python train.py --encoder_norm="rmsnorm" --encoder_fused_qkv=false --encoder_inner_norm=false --encoder_width=192 --decoder_attention=false --optimizer="muon" --muon_scale="match_rms_adamw" --lr=0.0076 --adamw_lr_other_params=0.00096 --lr_schedule="wsd" --weight_decay=0.3
Rows from block 6 of the encoder of a small segmentation model, named by matrix and row number. Rows with one number belong to one neuron. Each number is 128 + 24 x the weight over its row's rms, rounded and kept within 0 to 255. All counts start at 0. Numbers have three digits each.
After each neuron's rows are labels from the 100 images, of 14976, where the neuron reaches its highest value: "peak on" is the class under the peak. Only what is clearly more common there than usual is listed. The data: Sentinel-2 satellite tiles (TerraMesh). In brackets: how many of the 100, against the usual share in percent.
# fc1: MLP up (encoder.blocks.6.mlp.fc1.weight, 768x192), inputs 0-191
# fc2: MLP down (encoder.blocks.6.mlp.fc2.weight, 192x768, transposed), outputs 0-191

fc1.696:141109105121097138112104103110139155141117089115142094086145165120117150115111158110144157125116123122114129113117088136171123153163110121077144097146151131090074159145141123134128132113135144123134109101121111084127139147084063149132140157111106176118149138154115106118175150145118129130141121135080152163125118072162136166154093067135138122109140132116119113148141160124148136116128055170163148125106149155139126118140135097140103118154123142134158118138121130099128137104148177125144121106112184104123172162069135118125097093101115129156130141117114152129182144136112126133
fc2.696:143108166125127134137160150096121095153111141182096108128118127145122108125108097101107115140100121135077151158176094125124163136161128149117123112130127186133075124124090127177099144069143140120139153124163163130120137122116140145135152163159124100136116141165111133149120064142108117148147109131113137134119151119136178121128131122054152164140100161139156140135103106163132153107196133139107133148092184154135137106155139142124154127184119113138139098147149132133128136098140130124179132109129137148098121143138127084121118176109138164143127162145161122108127136134131093140
peak on: snow or ice (89 vs 14)

fc1.423:090108161150137145130088124112139115168114132135179116155130126109129151116156095122096153132117119187111143151173177135127144133180151140110120099098099125144115099147109119182122127155129118154098148165082110176154113176129147182146168135153141078109103180120140129110120118105124144106171141103131113139138090128127152132131095057145139116136145112143135116110163118146123104136148121126110134142141103150169135093131105102112125144132113125169140143069167131119171132143121154127137132126135130112123147124121189084155105138098159121132124139125111087090123136127133165133
fc2.423:144139147165108160120090123092113152114139140144121121077112130124100126104125127156142085121143175120134132135135125128151114165130103082106169149175131099143142118136108088116158131138104131089099119129072105119159163126158155143134160118146076094161121183159106116121105136113126140143113127056152133126105073148116151154118147147130173111093130128145121085109091136121128117113193117177129100128141152117127113144150144094136108147118101117091146117117134124093157106152131156137125080130127121082143139124113131153145093122151148155116091149120104154154130146153135131183
peak on: snow or ice (88 vs 14)

fc1.157:120117177113127091150109132100115146138110162161114131120164149134170114138124179115157113092126124168126115173149104104142122159121127148072153157151134129127121096161099171115132093088095153094113115097177146123157104114086119191110133131089131142138098175131140105154146109141141133135140171089098094117154130130108136182107149161081111113129102161099147081123182142124130158126128128122106115141114137148148158112145140098136086095127136122114108109094133125132135174121087155115132128118102146117105128164125134129142114121129165155113121125159161079133124118128120095149
fc2.157:112135122082123138141136086133147117111109151167110078119164144146121137104109108102100120167149133148135156140116104122115153139145093175108086144172132133133080093147097122173187136095178115081109106164082145170119101120088114168150141124082123132134126112138121131132135117108132109139139142111124144149084106131159160137176121129136156120115140120169157130151155143092176099114159100152168150146116148111115128155119114124079129187108151138133126158116143127156120146146105118124158112107132092161109163095095109126111163107110164126122148148117108165119117123117107134114
peak on: built area (51 vs 5.2)

fc1.597:148109127142114112148109126082104150137147112131119127110126143145120104149150128129164084120151164114143154141126136075102168147111124124099107124176120150101107153140110136143142122111109177113138115101125180125086113095162155142106173145161124136175133138171168102158079141126124117126183141066129138107159111124109124101083125146105128122121149172144131117094142155140134128142098135085116116145121171125121116107089154109140159104097145115091164128131120147128097152140101133178137126109103157123095116152095146130141091118122159154153081101131152118152173126179154145129
fc2.597:139081141153118144127127110116112081085146122118106097118107165114150144147194101090129119091100123151086089150145185159119129146106149112120142140166152110144111155070154142115147137123105155163105165145151155115146161133108140113121113126189151115105136135114118129144104136113178138124131148154154136116163132120166129115105120098117117117115129144103137131108131097137124142160120149102084163144132131173144088135123167161125124116134118129151132110144116164147153107142121127125151121129145111088123104099122138194106120158185098128090093134179107080150149131136103125163
peak on: built area (26 vs 5.2)

fc1.186:126137096140176139127146152113149105161125155118136092099127136153102109147169115141193095118102155101134139115148110105151134105144139096108157135136111175144135180148137175166117136088102108174082161094162115126096121153139183176103171123146136103121106125151182126129087114122090147117152141083121137124156137148138142099151089107156126132134111116119150143143151111125135145123108140106119152144148117116131109130134099147131128100127133110155141118123142105127116156160155151129106155124125138159084132071067165098133181128143158135123111147126138133140149111160099084114
fc2.186:135164123075114132150127094127123094128160105152133094175123124150139097168096125167145127146145135128114099178177125153111145118136140149068165155084128158121100091160140130131135094143117129095098125140134079134116105128143120103097136139078104108136111159168143119179109147159133123157152117114162120112076103161182115153134133163131115129130180127148132088167113148140106108081121096160156101107145106105144154122127172109128118172119117118124119119160125108123155119129130152111141101112139098124131144101149137123117117115115101122106065135103114149127121159149153163123
peak on: trees (49 vs 20); crops (45 vs 17.5)

fc1.48:127168174145108128126107101137153110132139133127149128131131133114111143138149147137128162158117107193103150088141178118114128076120119150083118141105112150127116156162128134173154113093160126047127130090108120160117119131140102113158106132109088111123107119176123111120097133121114155125162105160157094118123098125136111140162154186091175121147076100121105136148134171091163165142181156119093124115120140131155103148096174159120141125115134138134124101105109108150128125112118103079117123148140119178114130143102129140138124148099086155127110152135139098136150144116143137114
fc2.48:128121137149137133120124144143142139112140147089173115101117133086115097097173134096181113141145129136137140139178162107167186157116130107149105170116103127134146078125095148124155148119116087072138129160135087144104122130106148153144158122104116138134116170158150136125141084151115168185105109124140131144145137130152122121104133118160156116132124097123146124108076125153112127144104110074108128140114177129153109090208153110115138133085125149147125137157137112113132100157133126178133106138098131145153162123142093130112140111140182131144117139146114164079125116148130131131
peak on: clouds (39 vs 2.7); built area (28 vs 5.2)

fc1.670:098121166132099142158127105147103144118126128095090150134140134142107119120130098118140090097150187163128128129136127115131140155127170161117139185152103129159131159117125105136122112094122149147117103128154129112118145126160121192116170108157149162108165096153148075120132116126091121140129106122101119134165092111175140134156136152183098132129139106114138137184149135130114143125108101143136152104103135111131143156135157100189110149098111152119079113129149119130095145119091189133081108133112149141166136126088148134160110085134146126124127112125135144137193124150120079123
fc2.670:139127133146189107104123132149139123103122108130070119109136106136109070155092118114112124140124113164100104105118130183099112136100137144150100089147124136111109126137129161163120101101163108102137127142058107098125113077145114119137099145166124110123136190147118119135124125098163135102158141102117140134066124123127156129140100152157143092126133124148100120161108115141133150126129139134158139114103128161118145127107158112148135142105121122124106118157108118160098100093113102135182169112150100144127082089183167161128160107109127081150132143148070158139135160126143128125
peak on: clouds (52 vs 2.7); snow or ice (46 vs 14)

fc1.400:087156122136159122128162107112125134096152136151136143153128106143139126084107119127151120178126138077126144144170092160127122132121086101102116125100166151131114123182124129164129118128093138089106107107132119148134145149149132162140148112135083164158101142112150104088113111170163132107099150106145145100136074155146124142156127143129138148153138117117131157136184100111130151137146128166151113104142135173134179165098156073146131145117157145148131121127166136139125101131121055113154123132144107131082179147140166148099117123115099105119117157148116107114117150090154102099
fc2.400:210163107127149125126109157137115129111146103136165084142131105109144120149090189119170128118135122082102180153122119130079149115106096163123101126091160122118112113126077132118080113134088162118156132071162161138170121163113091121117150145097109092127141128139112164156151131132126154150127134101129104102165144089141131113116148136125138166128142119108144107129111173123131154109118127135109123163130115127135080111132131147158134088156111132123097124141129098121127141117116139123125096137093143151137169120146118123171054094139143104142144103081143107112101141121126116119
peak on: snow or ice (35 vs 14)

fc1.8:075157140152163137133122142128142092101118140115111175139110109108148121120142121178164085112098114123124164096124104176141106114138124112139132129095143125134146141148164161082135113139122138104112114129167095099157150153082143109131167098120131101097143130154182079137128129129117131110137131160102107145145104087146116094182121140103112186106145137137103108150163129150122140112150135169126112079158103120168136151137116169081111168137090132145093145145115146118124096152127130134118111129135137153157118124062151161165103124157091141109128131154106139111091130145128148095
fc2.8:097115103146159135164131098113112176153114138120105146101130144163151091135112093078076127143125084181130104054123171118151101123103131126144105102119135109143114118099184128198112148151161132187115136133155144114148114112116107133136123146135131148117112143142137141126086124142130106127147088137102114135149156142171101058102128096098141134130109109139102147162132082150105133134132139120142133106107119109137105120126146102111164119138119119108097140141105129137081109121180138176153166080144130163125130121142117116153123151124170139153122153118153124163110130125156120132
peak on: clouds (96 vs 2.7)

fc1.180:108115117131137118173115087137156108138109135130114139150131072127088110105146112157120139091122129139098097075078129157110110140131121176169119149087133127071097151182127106086160116112144130097088088119139139123145138146120133116120138160127144142132116138122164122117168149146118096113127087136126116115086114134123149115189137122090132130079110157117133089110121107114130165135107126126148106121178155139100127111128116121176082119128136113109143094137119171102118119127130178108141094102103138099147142086129164127154159087146108154100105133139131152140132153148094076118
fc2.180:120106135097128133136144110132090093133146114148107118132121141100185133116159081071139120155139136108087143152166105108126170097142110098146095134143152175141118110160151109160121124112100124126102108094113052113134141146141099146127111098186082123147160179128142072130109149139157128141091171136130155089134122176135134122162130133115154139121131120124150161141115138134142114132124145103147157133134130152175111113116153158084132142091113112142159121114137091111115132106127152096107143163144098138092153134118113116112125102097151121185168097155132132146108165127136115163
peak on: crops (64 vs 17.5)

fc1.693:125126120152136126132135148142131125118063129098155121082174141111133102149145082154170147116169117126099087138128138127128171136122120116104178132111129168151122116174114130132100133077111147151104150137159135119172119120154127147095152178083141147159098146133135131107142128119117147092117133101111101166093090140119166132124132114150157143108144134148134129157168126099137172157142147150119156143108147153103102098156097101113147089128146124169127122147079145110113150099125110146112185127068113143125161167091109138108122108144188081128131129135131116134130147140101105109
fc2.693:127106144115146129102111121160094086112161140117146156093117126105127143140119123078150145134132125144091130178086148110153167137139151137161086147127166119149124122156121105120095143204124113139129141176071131110118144128145114155145143121171101090154132132113125100127134155158131144182121173167131152116135122112128145136125149126126133157073147136140161099136138109182117150126128136144090162154133165148149166139116110124095080125145140151121122133130133113099087140155157131117165110126129145144115183128152126127144163118150183125173126082116088143102128124142133180123
peak on: built area (33 vs 5.2)

fc1.639:088132139139109132134101121142117155095117109114119146119102132105150158086146115133097141136174142147104149112140183079112093145134140165127150143127161160109150107139130089129140129159138108126151148149052093113133128146161162134080152138120151165134149123171099101103126111148099120135143106119149117140096141109108130109097140126128147135164144084121141126148208138125125145153134100129130125109139152116122087171175108135146132156107122112131143116141082129129101120107137141160074093131096099147155106113115105118161091173104175114110146110123116139132107097164116154177
fc2.639:135114100132085124095122130165162140132145081129161100136136073118141113129178162142118121141112132120132154106170120129115153137138131106113107167096075110092160129125113123080111119092125130093183144118164119144146102135135145100155139123137079138148130132101134131137152102123096154098143147087138153138158103130154136126134105090125098129135129166145161147160142117112115126134089145119124158148134123116100150085105133075106154162164118128144139142105175126125149124108086122157105126136152144102146120126141116130133075086118100130069116101156158171123149092166173088113
peak on: snow or ice (83 vs 14)

fc1.410:081159142142139117102118113090127083101148142104127148133136171115140135120133142152103128135137102138071132149120130113168151106130092116092117168092139199119094101145151132146147131175079138105137166171132110133128132131110101156098119173117146142149111139134077126113110147161125128163112134118098116138125049084126101139116132145124127141132125107151126136098163114110099121170100138121106115133148165157102142123106145127118150122138127097132125117108172136109111108129135129095146134135117119121099208082145119106132124119149169120124144128171153089161117074106095115132
fc2.410:156139135121128101159148121159160120129146136102077157092124152136113118099123107170157148149133131122098119090087139102125137146106113106132111160115098129106153124146124134116113142120147110116130092178140068118143066086167152111137057146152145152157148144098153118114125157143104102116128132110116139120169121150127088103112103173143145109103100182138130134107128135129134083159108103146147131128113108129138134132112164172132113117120136122141130129123134123122114116143136130125085208135141154147043133084151132148137153108137098176108135130126136148149154110101133133086
peak on: trees (53 vs 20); clouds (39 vs 2.7)

fc1.467:108160153141089134114125121149122134101137146121149135122159109131145116160188112117146120130146134121130175120128158070133152133128105121166108121112104147183108158129139141165138187089111156160140106175095109136151135145134128135133100123086129111123161125169155106121125116102119111149160116133149122121165150095085109132110162121144170099134143104137129126121150140113083172157140139094096137107115125117126142125118123154189131154095081125151120110142091158169105146150168092150157156156129116171108116103153123144151145114144119106104104136126155119152131144056102085138
fc2.467:121148163153145145114144145110126175126110175140098158110119101135160088090152157143121103102161131194133149102071126133094117129135103164122154145135149158116135152123124134148141126148117165126140131074091177118111129119142158143083119120156109144145132164110146085130161101110130114171134144129163145113119116133152170157134165181150133104129154142114144134141112117146150121115156145098181141121145111137114131103124115132163140104095136118123144095128124132117146118114161072106121140144099126122155080161130138146122136102150106119137171166101132106185097105103114127191
peak on: built area (31 vs 5.2)

fc1.142:096116114146103172116136139102177128143123097104135129123134186119137132136136106133151156128124108146133153104112122114116108100113147104139175148100083182086122192122124115114131137096097107108141123155132146145136117123123088163137143153170131121136142177124119128124129163159120142152123147125097110107143101108140127170119081096125087126194125145126137125120097129110095125151100130170190141101141124158139116130163169171084105146147106140094149153086126182123143083098113158145143088121128109116139107110095114117128127132152149143096075100110102111160121133138118129121
fc2.142:097167128129143158118136111135168099130108096116136134119115119144081103125093169065096162134117103088084155145125117111113107129134135167116113127147119145127120115123139131128123144183124123108153110121109120083125138107095116069112066151157096142122148131122104107111120109124139116123150125136135106124198102115121125125117139086089162114115071127166127123097065128143139103081114134148128137091111073097148113152108161124130116127127129141100145138124101115154159145126124145099166156082112153135128122158136118157110128137137143157117136151145155142157098161124080171086
peak on: trees (50 vs 20); clouds (38 vs 2.7)

fc1.192:107152152131141119140122156191116116124152133112160185122124103091127148165119186139113133111123092124124105094125128137150129140158127140144118140121138126133176171129125113136163121103152106150147115152122129101124150124167085152152149114118132125098144117130134134122149133107118122118109134149093113150141170123147156120139102128103132057119088141118150152141198125169105114122118146098122126124168199088126113132201094163130125143141107138168092136152133183130140136161125102107128169151107125178090145156092124141128139151144125139145120132117161118077105113132121105101
fc2.192:093160121120112090151096149116164146155163132099151094142123091118165152192098151104161132129131130164143096141130170144100176141117141106132134150091151087165123124141104097138141116154132138114132118141089091154121113157138146132095126155155128128098134120147101127110128132107125111132106110163127091130181128091160104151157122110133109085115177074146111124144116114071121104118094121118141154137147150122098104137123129120104164124094114168095146140096078125149133101109098115087128153103085106111111133123147154144150146083126102123133106138096154137147102135075134144138
peak on: clouds (81 vs 2.7)

fc1.279:128127121173146132097104120115123116154080140123142106111126131104132117158175144122124181080108135159141123143107138112109114119135114085119095101114113147124158162132096112107117111129125147132151131107167179125127146129070160138137204159160100161112134117143144142112180118107118118109145126123145068115167112125108173155147113096149123116179145095110151119157139101149122123146126134105157119123136115152111143098113147107100117155141133129170124135113105156120113156131117113162102100120114161103179157099090129060083183153133136127120099134123123137110143100125095102127
fc2.279:137085105136151105126138170142133089109121152134146130145142074117184154147076067113135151128152141113129144184160143153133101109147119152109156136183122095105133103110102138114145120082150135161114119135174127165153122174122130117173098117125113129104104113125121142115133149150151133127093125115153123104131128111152132131127152165131136131134045091107161105090117128116115142129094116154121123109114115126128105102098120101119151117150163086132127135155166131137156138111094132100108108107184161086137133147137160153112099143126126114141124086159161089113120132129127073146
peak on: clouds (31 vs 2.7)

fc1.553:111123129110115107122125127121080133130121142113105140101117140135137130108139075147131121098134089167152078110106113181151133130111110116104138107120108076110098098121137081148130151167115130175082117117139136157161124138153136108104145143115088129125125068111157146106101112134113120157144160178122132127113104136159110162116136136110131105146122126132132140134190078126111099120117170116133135132158125131156118099135112153100121123150153137106123132112123203129160157084152143135199156136138116122119129128108112108109121165145160146115148094142177071145125181135090108136
fc2.553:131134133130114141102127121121171104110085132172170122133137139117115148114111078092133114108116114158125167176150081130148138098105141128104149126112083148126079120134114126158152153134103133081127136164113144101119129110147110151121137113166112127137132148156136113107133114120101124140172158133110128152095068083137152151157108150127161133127159142109132120124079152109133113090124141131145171118148121189145114147114128104126086123110133155140139127118185134100168141154127158129158138112071135093182148153152116118105087135156108144146110117130110128135077160158133176173
peak on: crops (65 vs 17.5)

fc1.343:121159112128118145096098136136140148127120176105139137157098088110162129170112109158132120109124152121096115121134130117123109149141148163089079109141122134142076138130136094115139127133092158172159155144074102114080140181132122167135101146099149147069140152168136116106128134115132112120100117116142113145115135128147144090146117095108122118122112135060120126094158142147108119116153139128085118140108097142136150146119161091126101123116159113158107116120155153163137148120141115119151100171102132109099138186099160123167130146153089107159137166104164162111117132109156179101
fc2.343:123114131149143149131133147110097106140137115129165171085107096086125106172120145171122120128084117107125125129115105122166149119141147088128162093073121117176136129100131121125092161163144141107176160073124113103141156156178132143135152105192140096119098128151146137117162148151105101144085119144115114128113089108123123113128138133139144125139103128136121141164122135113127141105148147109133176131102099143129131169125135149151149089123098103119148083139118114100172122118118118137113159097103108142121121099106102165163119068152136115153159136162173159098136121147161137172
peak on: trees (70 vs 20)

fc1.264:168130112087135140118085183106108110091141150147114168152140106152116154109079129106111128109084121152163148156154112122122158089166106100146202131123134100126107161147142121153097145104097099163133132107120112113143157103118128093146188117144146121126130090172127129116126110125119148125144118104078070112135152110115110142154125158094104117123162138134123172151163149127104127127107158138118114136122135115175087122130154142192103106114122145097079164138115161119096096089122131126130125123082127120137105081135118128144116139144118134117137104148137083131155106115123118127
fc2.264:105132132120096129071151161121135161162145099096156063143114144120103097131178107128140151153124130124088090142109105148107134141120131117130105137141150135158136072122135122124109115151104144128136141145090116132132130155163096145098111122130113143105128145132114123155102150115150115127191102119154080104136115146134132121159121073167085135121120116115065131149136129138092148143110155145106094115128153089105118125129116161115125104138114120137123092170138140133117122115156151152087135109088164127118164140147125168134142182145129096151091121138111156184098092126168189110
peak on: snow or ice (32 vs 14)

fc1.307:113123138137152142113143111162173173126132115138127128155151102115173150146106112118108121116114103155116173125140151105151129117078099101106164121147164128119092128157106153131151099171120109106136146114187080154141161127141101151118142140083100167127160118126119088127103123096186135134118107094136105115108110118140095132120128116117120114126163086152116143131168085123173159162106127115112154094155068116167133111116169123141094109089129159133160120125105150124136109153152127144129112170158140119147137165134121102148095105102189147108129145090139129166105120116112100135
fc2.307:118133133142127141136127149145125115090083143116114147117143118168149118122110186100138161136104138108121130190179105180118130147165120130130128129139113130120141131139122110073107133112088139116123112113127109089112122122128077142153131106123114144147125192115161128128189140125135102102093116128156108158198130146135136139106150122073156111135147133140152116129102141121084134118093163151113108177139121147112138150121142040146103096119155140136140133139094126158126131142141112147171125134093093128136169141121124132158156098162133129117125123103101117128155148156125131197
peak on: trees (42 vs 20)

fc1.160:137125134164091108081094155131142113167110184152117118101101128106155117146122093083134109136091149118170126145163216140163128126080120123142152120118159156147125120110117146147123097140142118172130163159133137130137137159132135149112122131152130128117117096124096148130154153141093109145144126102090078095172123165159143120134112154121126116118142106133077137107200137122128142120148147129102115140119124122153128085139125133166152134175165114106122094126144186123117139098127147112121101137130167128102114110103165120124130176155194131127157135137138138131103113139109106139
fc2.160:172115132139148130109127097136144136095115130112128134138072117119157149114176114146093105141162136121128144101184153129127122117096165086124147117137176140127146090109115155133137111099129124126139065084112093113123107144139127149109188113075156128141121130138102138148141107113134120160158098150109151153066079101104119165169153127171132091148139121153122119150098147129150131119122138124114128110178131114155118127151139073158140169128146126118135130110117144121130112149124088097170124121112102169183104142109090123102114093116119090115123144090153106090114140129129093119
peak on: trees (65 vs 20)

fc1.517:133120092100155102143107131140104131096103083123125169117126151133154132143113143133101139151123090148111086113053155092110163137135131100149126103111095131102102178077134118125115141104152103130132122141135162126093132172103154129083178125145144144126116116118158138138137136138164116071155113108121105147080093157149161109175107156121133124164118136140150139115129169098146151155092156113161095114159133115122105123132116102140156100153133132122134140150153102149134178136097160154111120146103101134131082123079161112131144130142124134145103121143176135109101116103136141069
fc2.517:132109118177103125095148118150173150151101139098133139127120092110126088104135132126142129109146110121148093095105128110159156125116171093126113162162085139122127093118171180098139092123138138095110084129140133129085080127135128138128140129092108152128127149107159097142117120125150110076139111174151073139176141134103098147100147117085076129125146117145095138146118165098151150169117127123106141093138145114092107134147146106110144116185171102113141099109118120135112137154130156170101175114118105088155113099158133126158106101123134125145132142103152119102130159151155112114
peak on: built area (37 vs 5.2)

fc1.237:079134117138102144116092145129139122138147100084094127113151107111140121107126180136142118151162098152105131137133115114133111104162157121107111110117128143117160109136154077158109097151152125132141132167102140169145112137122154118079125160160107077126125128150075119134120084125118082146137092127163110125156129096126069128139088129094123122112144131127127121169138103110100124171116090103177132121103124109111177145116111134124157134139110099116136122118120140115148173115086134146147165093181114130111134102130171143160139136155116167183151134139136056142161096119123138131
fc2.237:124125123106134147142146115135183149100135113165141089088135120113128122153065135120173165116155130123154148158092146154096135113144092141153116118154102135066143124135116086127107087167128178096181087147113126101150148166085111072140117102113115105099152130115115124107158123126114113133118165101183138076088082104156073142141132111154107156134148111160116108112098093096134171111142102134122152151130117136116108156094133133102125118111116138121156130120099100149121122138095155079112124127103135117139122149129119128146113134103155129146125081137093132142121141107135142135
peak on: clouds (63 vs 2.7)

fc1.149:119119134114117150122084133157117159089089101097142146180137121115139152144124109142118120142175124128115109128127095099131101130120157145121150177089126130128140140133157101150131140118077090114074145114105100129104158135106120137109125177095170152140136109151146145088106110130153132114136098128147084175117133145165129159099141093176141142124135066143129069139155114161118131108097134102127099138138166121138147121138094112120147167129125099152102144155144166096108153136157143150112095132178119117168152105171140152166115134077120132087093136093107108123119127111128122115
fc2.149:158149115126101139107130117140110126149105125132088167124112149165100103111155111160130107140155152175154080120092149115105138132135109101098114136108109128136106144088154122132125122097195127128105129120174127130137134123116122096123111090121187119136160039136145127124161093125131121131147136105099130112085139130120165098150095136131132112125171130159139133146103135084114140086144160103161128127109112068119111159133120115110142128137076109122132124142130129109123092144109094168087169120120145120105123107149082117144138097054136145129147124117144180145120124102114154108
peak on: snow or ice (83 vs 14)

fc1.621:114139123164146096122086143161127163124112133124115135111101102132079167149143123132133096167127152128136120107105109131129130145110077072144145150082149115133118170190133111165099130155118126137088132140114146162126159134131113125093179153104123142179132138114119105087124124109106132132171090122096146131125127129129115105157134110138110132105160107144105143121158118119175146140099194123128147132159157136099132108137121104162127138162157125116117141195120174118101069112142138161167111133064108109145102139110080148115089131150136108125139162106126133109131124108124098113
fc2.621:122121117135090123141133138087122155139147169169097072114175170165114188099147112131092137163140181146114098146112094152152134135123124094152087172127117134153123134149107081080118185121088169148126144066139140144121110113128138155141125108106156128159148138137154137111149142109111121120129116140117111105101083141104136146120127140151127144145167130132134115134125091096130107101125148080130107104139171122108115123144101134089107112121165154089170145105113081145143097143118127138142112151102131102126119137146109143138122136133179148081111123080118102124103136103107146158
peak on: snow or ice (54 vs 14)

fc1.71:122104122152112120112166130112170155152117131134128118137135148129151108114166126139052127126106075155149119108097142133147116110150120143075191131110057115144139123165113080121157149105107116142104139087136147122131089127126111145139094144102125179121130088108126149156121124132109097142076131132129095150113086128118130153113141136126153082155110169152130093169202133133113104141121160145141111137134139172149130116121080139100113094126130151123109132157107160139160109115097130123133118163147142161128126128137137093127100163161122123106153114137143086134131159153101089133
fc2.71:140133141127156149112121106135149161134112080112120113104117092141097087130087174157136153102150152152135136141150144109120152155112131098155098142123130134111125114122132129114092130187146141093125136154111150080142138096128124109071106164147151100097119177149096099105176127115137121123154098095124128189132122113142096102171106103110105139082123146145106150102134103116094150099126106126101124112105186141127119133125103130121134112079131122144133090098107126154114112176177095133109177167095123110114126108127135130167163115148154113166141147123107120143111171159103108138
peak on: clouds (42 vs 2.7)

fc1.551:075141151124131108132104125098149143154088145120123094133117161152095119129138067159099147117148129127147126101143140106129166144175132102142131136169145157130078165142105125134139131107130112164127100131083110069137107138127119162117162114093122123161105091173172103182111138135107119136138148132112086138129145110125156135134101116065126128114140125107137134104159117116109157116164128098077129117106115103129128117118103121166148161119173131114080150108143139131142104123085116117105104134125166135160110169160120160113127145174076142122129127138090106132120116176112087150
fc2.551:114140070148123162096120111114145137109160102156160109120140139109078112082106149120100181144118143123126138093133115092147123096126135136138109097106112143138104089123114145142151098115130095136096121116132145175100123130105118128118121119118112171123134131133106125128129128114151129147101088141138133151106156123132093143142119147111154116126152154115160092140109164150149092097125175109160194113132105128170151130109134084136164135171137142157129158143169122070123171113110163125137155102149086129170151105185084138101084102146079160105106101159120143128109140147140124116
peak on: trees (45 vs 20); water (41 vs 10.8)

fc1.11:111128091160095158152133092096121086133151106129096148130091122085120062134146161145097153124080136131119138163123147117146158094128091160108134122110082165089110174118094103129115135145133104121125177125127172116108155126104157149154132108099111127138124128107117132121121120185113147117118122153126156150126103132173152131159129104114081136151134110163142120138136123098172143116156148105156159138139150166124131107089149150129117162121149111127136131127108157114102151142128108101136089104171126140081140119074165102159131114096174152098128165152073133145126132138137141118
fc2.11:130107136129117111104102151106133123098121146106123110130133095139121111103118141103127095114137133173127112098129136157122104146146129078166136167151112121133164132137141143103111136072128106092163124144167186153094094160117125111160161133119162166116101112144152152111146139122121121124189114109112142130151126124124174127183113150067098125118151132114122146131159150114078123128114162149130135160140138150143131162130152114106120140118120131143139086154088150138097133158166098103167154090133117116192134109073085079119083132132145100105146121142132112127154071128133117146
peak on: crops (77 vs 17.5)

fc1.59:108160127169118158128134125097165133092146113150144106131150113128130130104099100108170136141119113129125139136131099153184139122133179141098156144108120139104124203181147127154153140166130084112116159132146103144106105175159125155125162088121100115154163104120146142109078150140126152115122086102085116105116121094100160131166093181157105110181100130104117143132167159092115127112117151148144107112110165116112131174154123127136094134150149147137108126145146144113143102121139149126129124125162077128119131114118096106180098142152119117159138166122135123121106110091125129111
fc2.59:122147121156158145113108176127144116098154126117150133110142134135150092123100126092147133184133116081059110107109143151124168100141113127174101128101155099105161143145193114107098100099088158177136143122144092123107133108153112099188133148155162130118122134127120155117134093169152102123104102151161167103101118180106161088112109134127116169104097119122133144096096101176074124144112132113094131125125131132116107119123072151102154119140128146145123151109139090108114121151109139149128137113143112116125106107172124102101123125142128135090128137135098105149151143138138112126
peak on: trees (58 vs 20)

fc1.744:108103156090137103148087137097150125141116132080136113141110128122139154128109108130077128118146163157115134137140141106132122142145173111113156122134117095140083171129173113175136107123146120111133138170136133166096104198151139210104125117151146121119121108121131132140091108149130134142132124124135084105101129128128104124141083114154124157120163103099124126154188093113133174156101066113119089149165133130141130135139132179130136127110108106148143140111142116153102128112116171156125108126104101101152106177131125126095082144146108126119123165134152141111110128149078135164
fc2.744:140092149145161112151119137125100100103109126131125109119162160145148136133083093113135112119179139149114118108115120106113187119139106040176085140143132104159110129128169138113115117116165148088087081119109139122104102061167097150145144109155146150138136150101146118141160129163167147119126130154100143071134113141093106133146135150129115179089141138145142130141148102124136109148131135099093118116150171123116142128136132142135143163110124143101147152148117102165107131094082132144118145133130124135133109108129124121093171139152123091136080093102097120144155110127102099127
peak on: built area (32 vs 5.2)

fc1.752:112122141119097141166075137112118154111117127083101120162104119137150147166135155106132154163122164149106165099159116103135113134148149135117163154144166123109096174169143068145133112152131103144114090124082114077101149146126090132100140148099117148146146120148151090099108129103115108125127177092153153117130100135116155157114134112143153133141161115101132118161126081109110115130095127114122129159182179156102117132125132104168152112139117135173124129129120151184173140139139091138153110136154141136133127137127169121114157155150113164103131139118135086096105134129134099177
fc2.752:125114107110111126134131137160141137117128127139098096125120120100119153147151144151132121157155144142126121108122103124090104176139173092136143115104165158138130110135097120113090132141130110130135140200096130160142153139147104123153179170129111097116101166154154107131109136103103128145142110131137104120193126090196103147116120074129067137143131122140159128126133121136151119137098152084152168172134118077119124134090160110130136156146163114147169093129115151111124106099120154153132128116132180129132140144090132171183135120139087136143106146150123122159135071128107110149
peak on: built area (43 vs 5.2)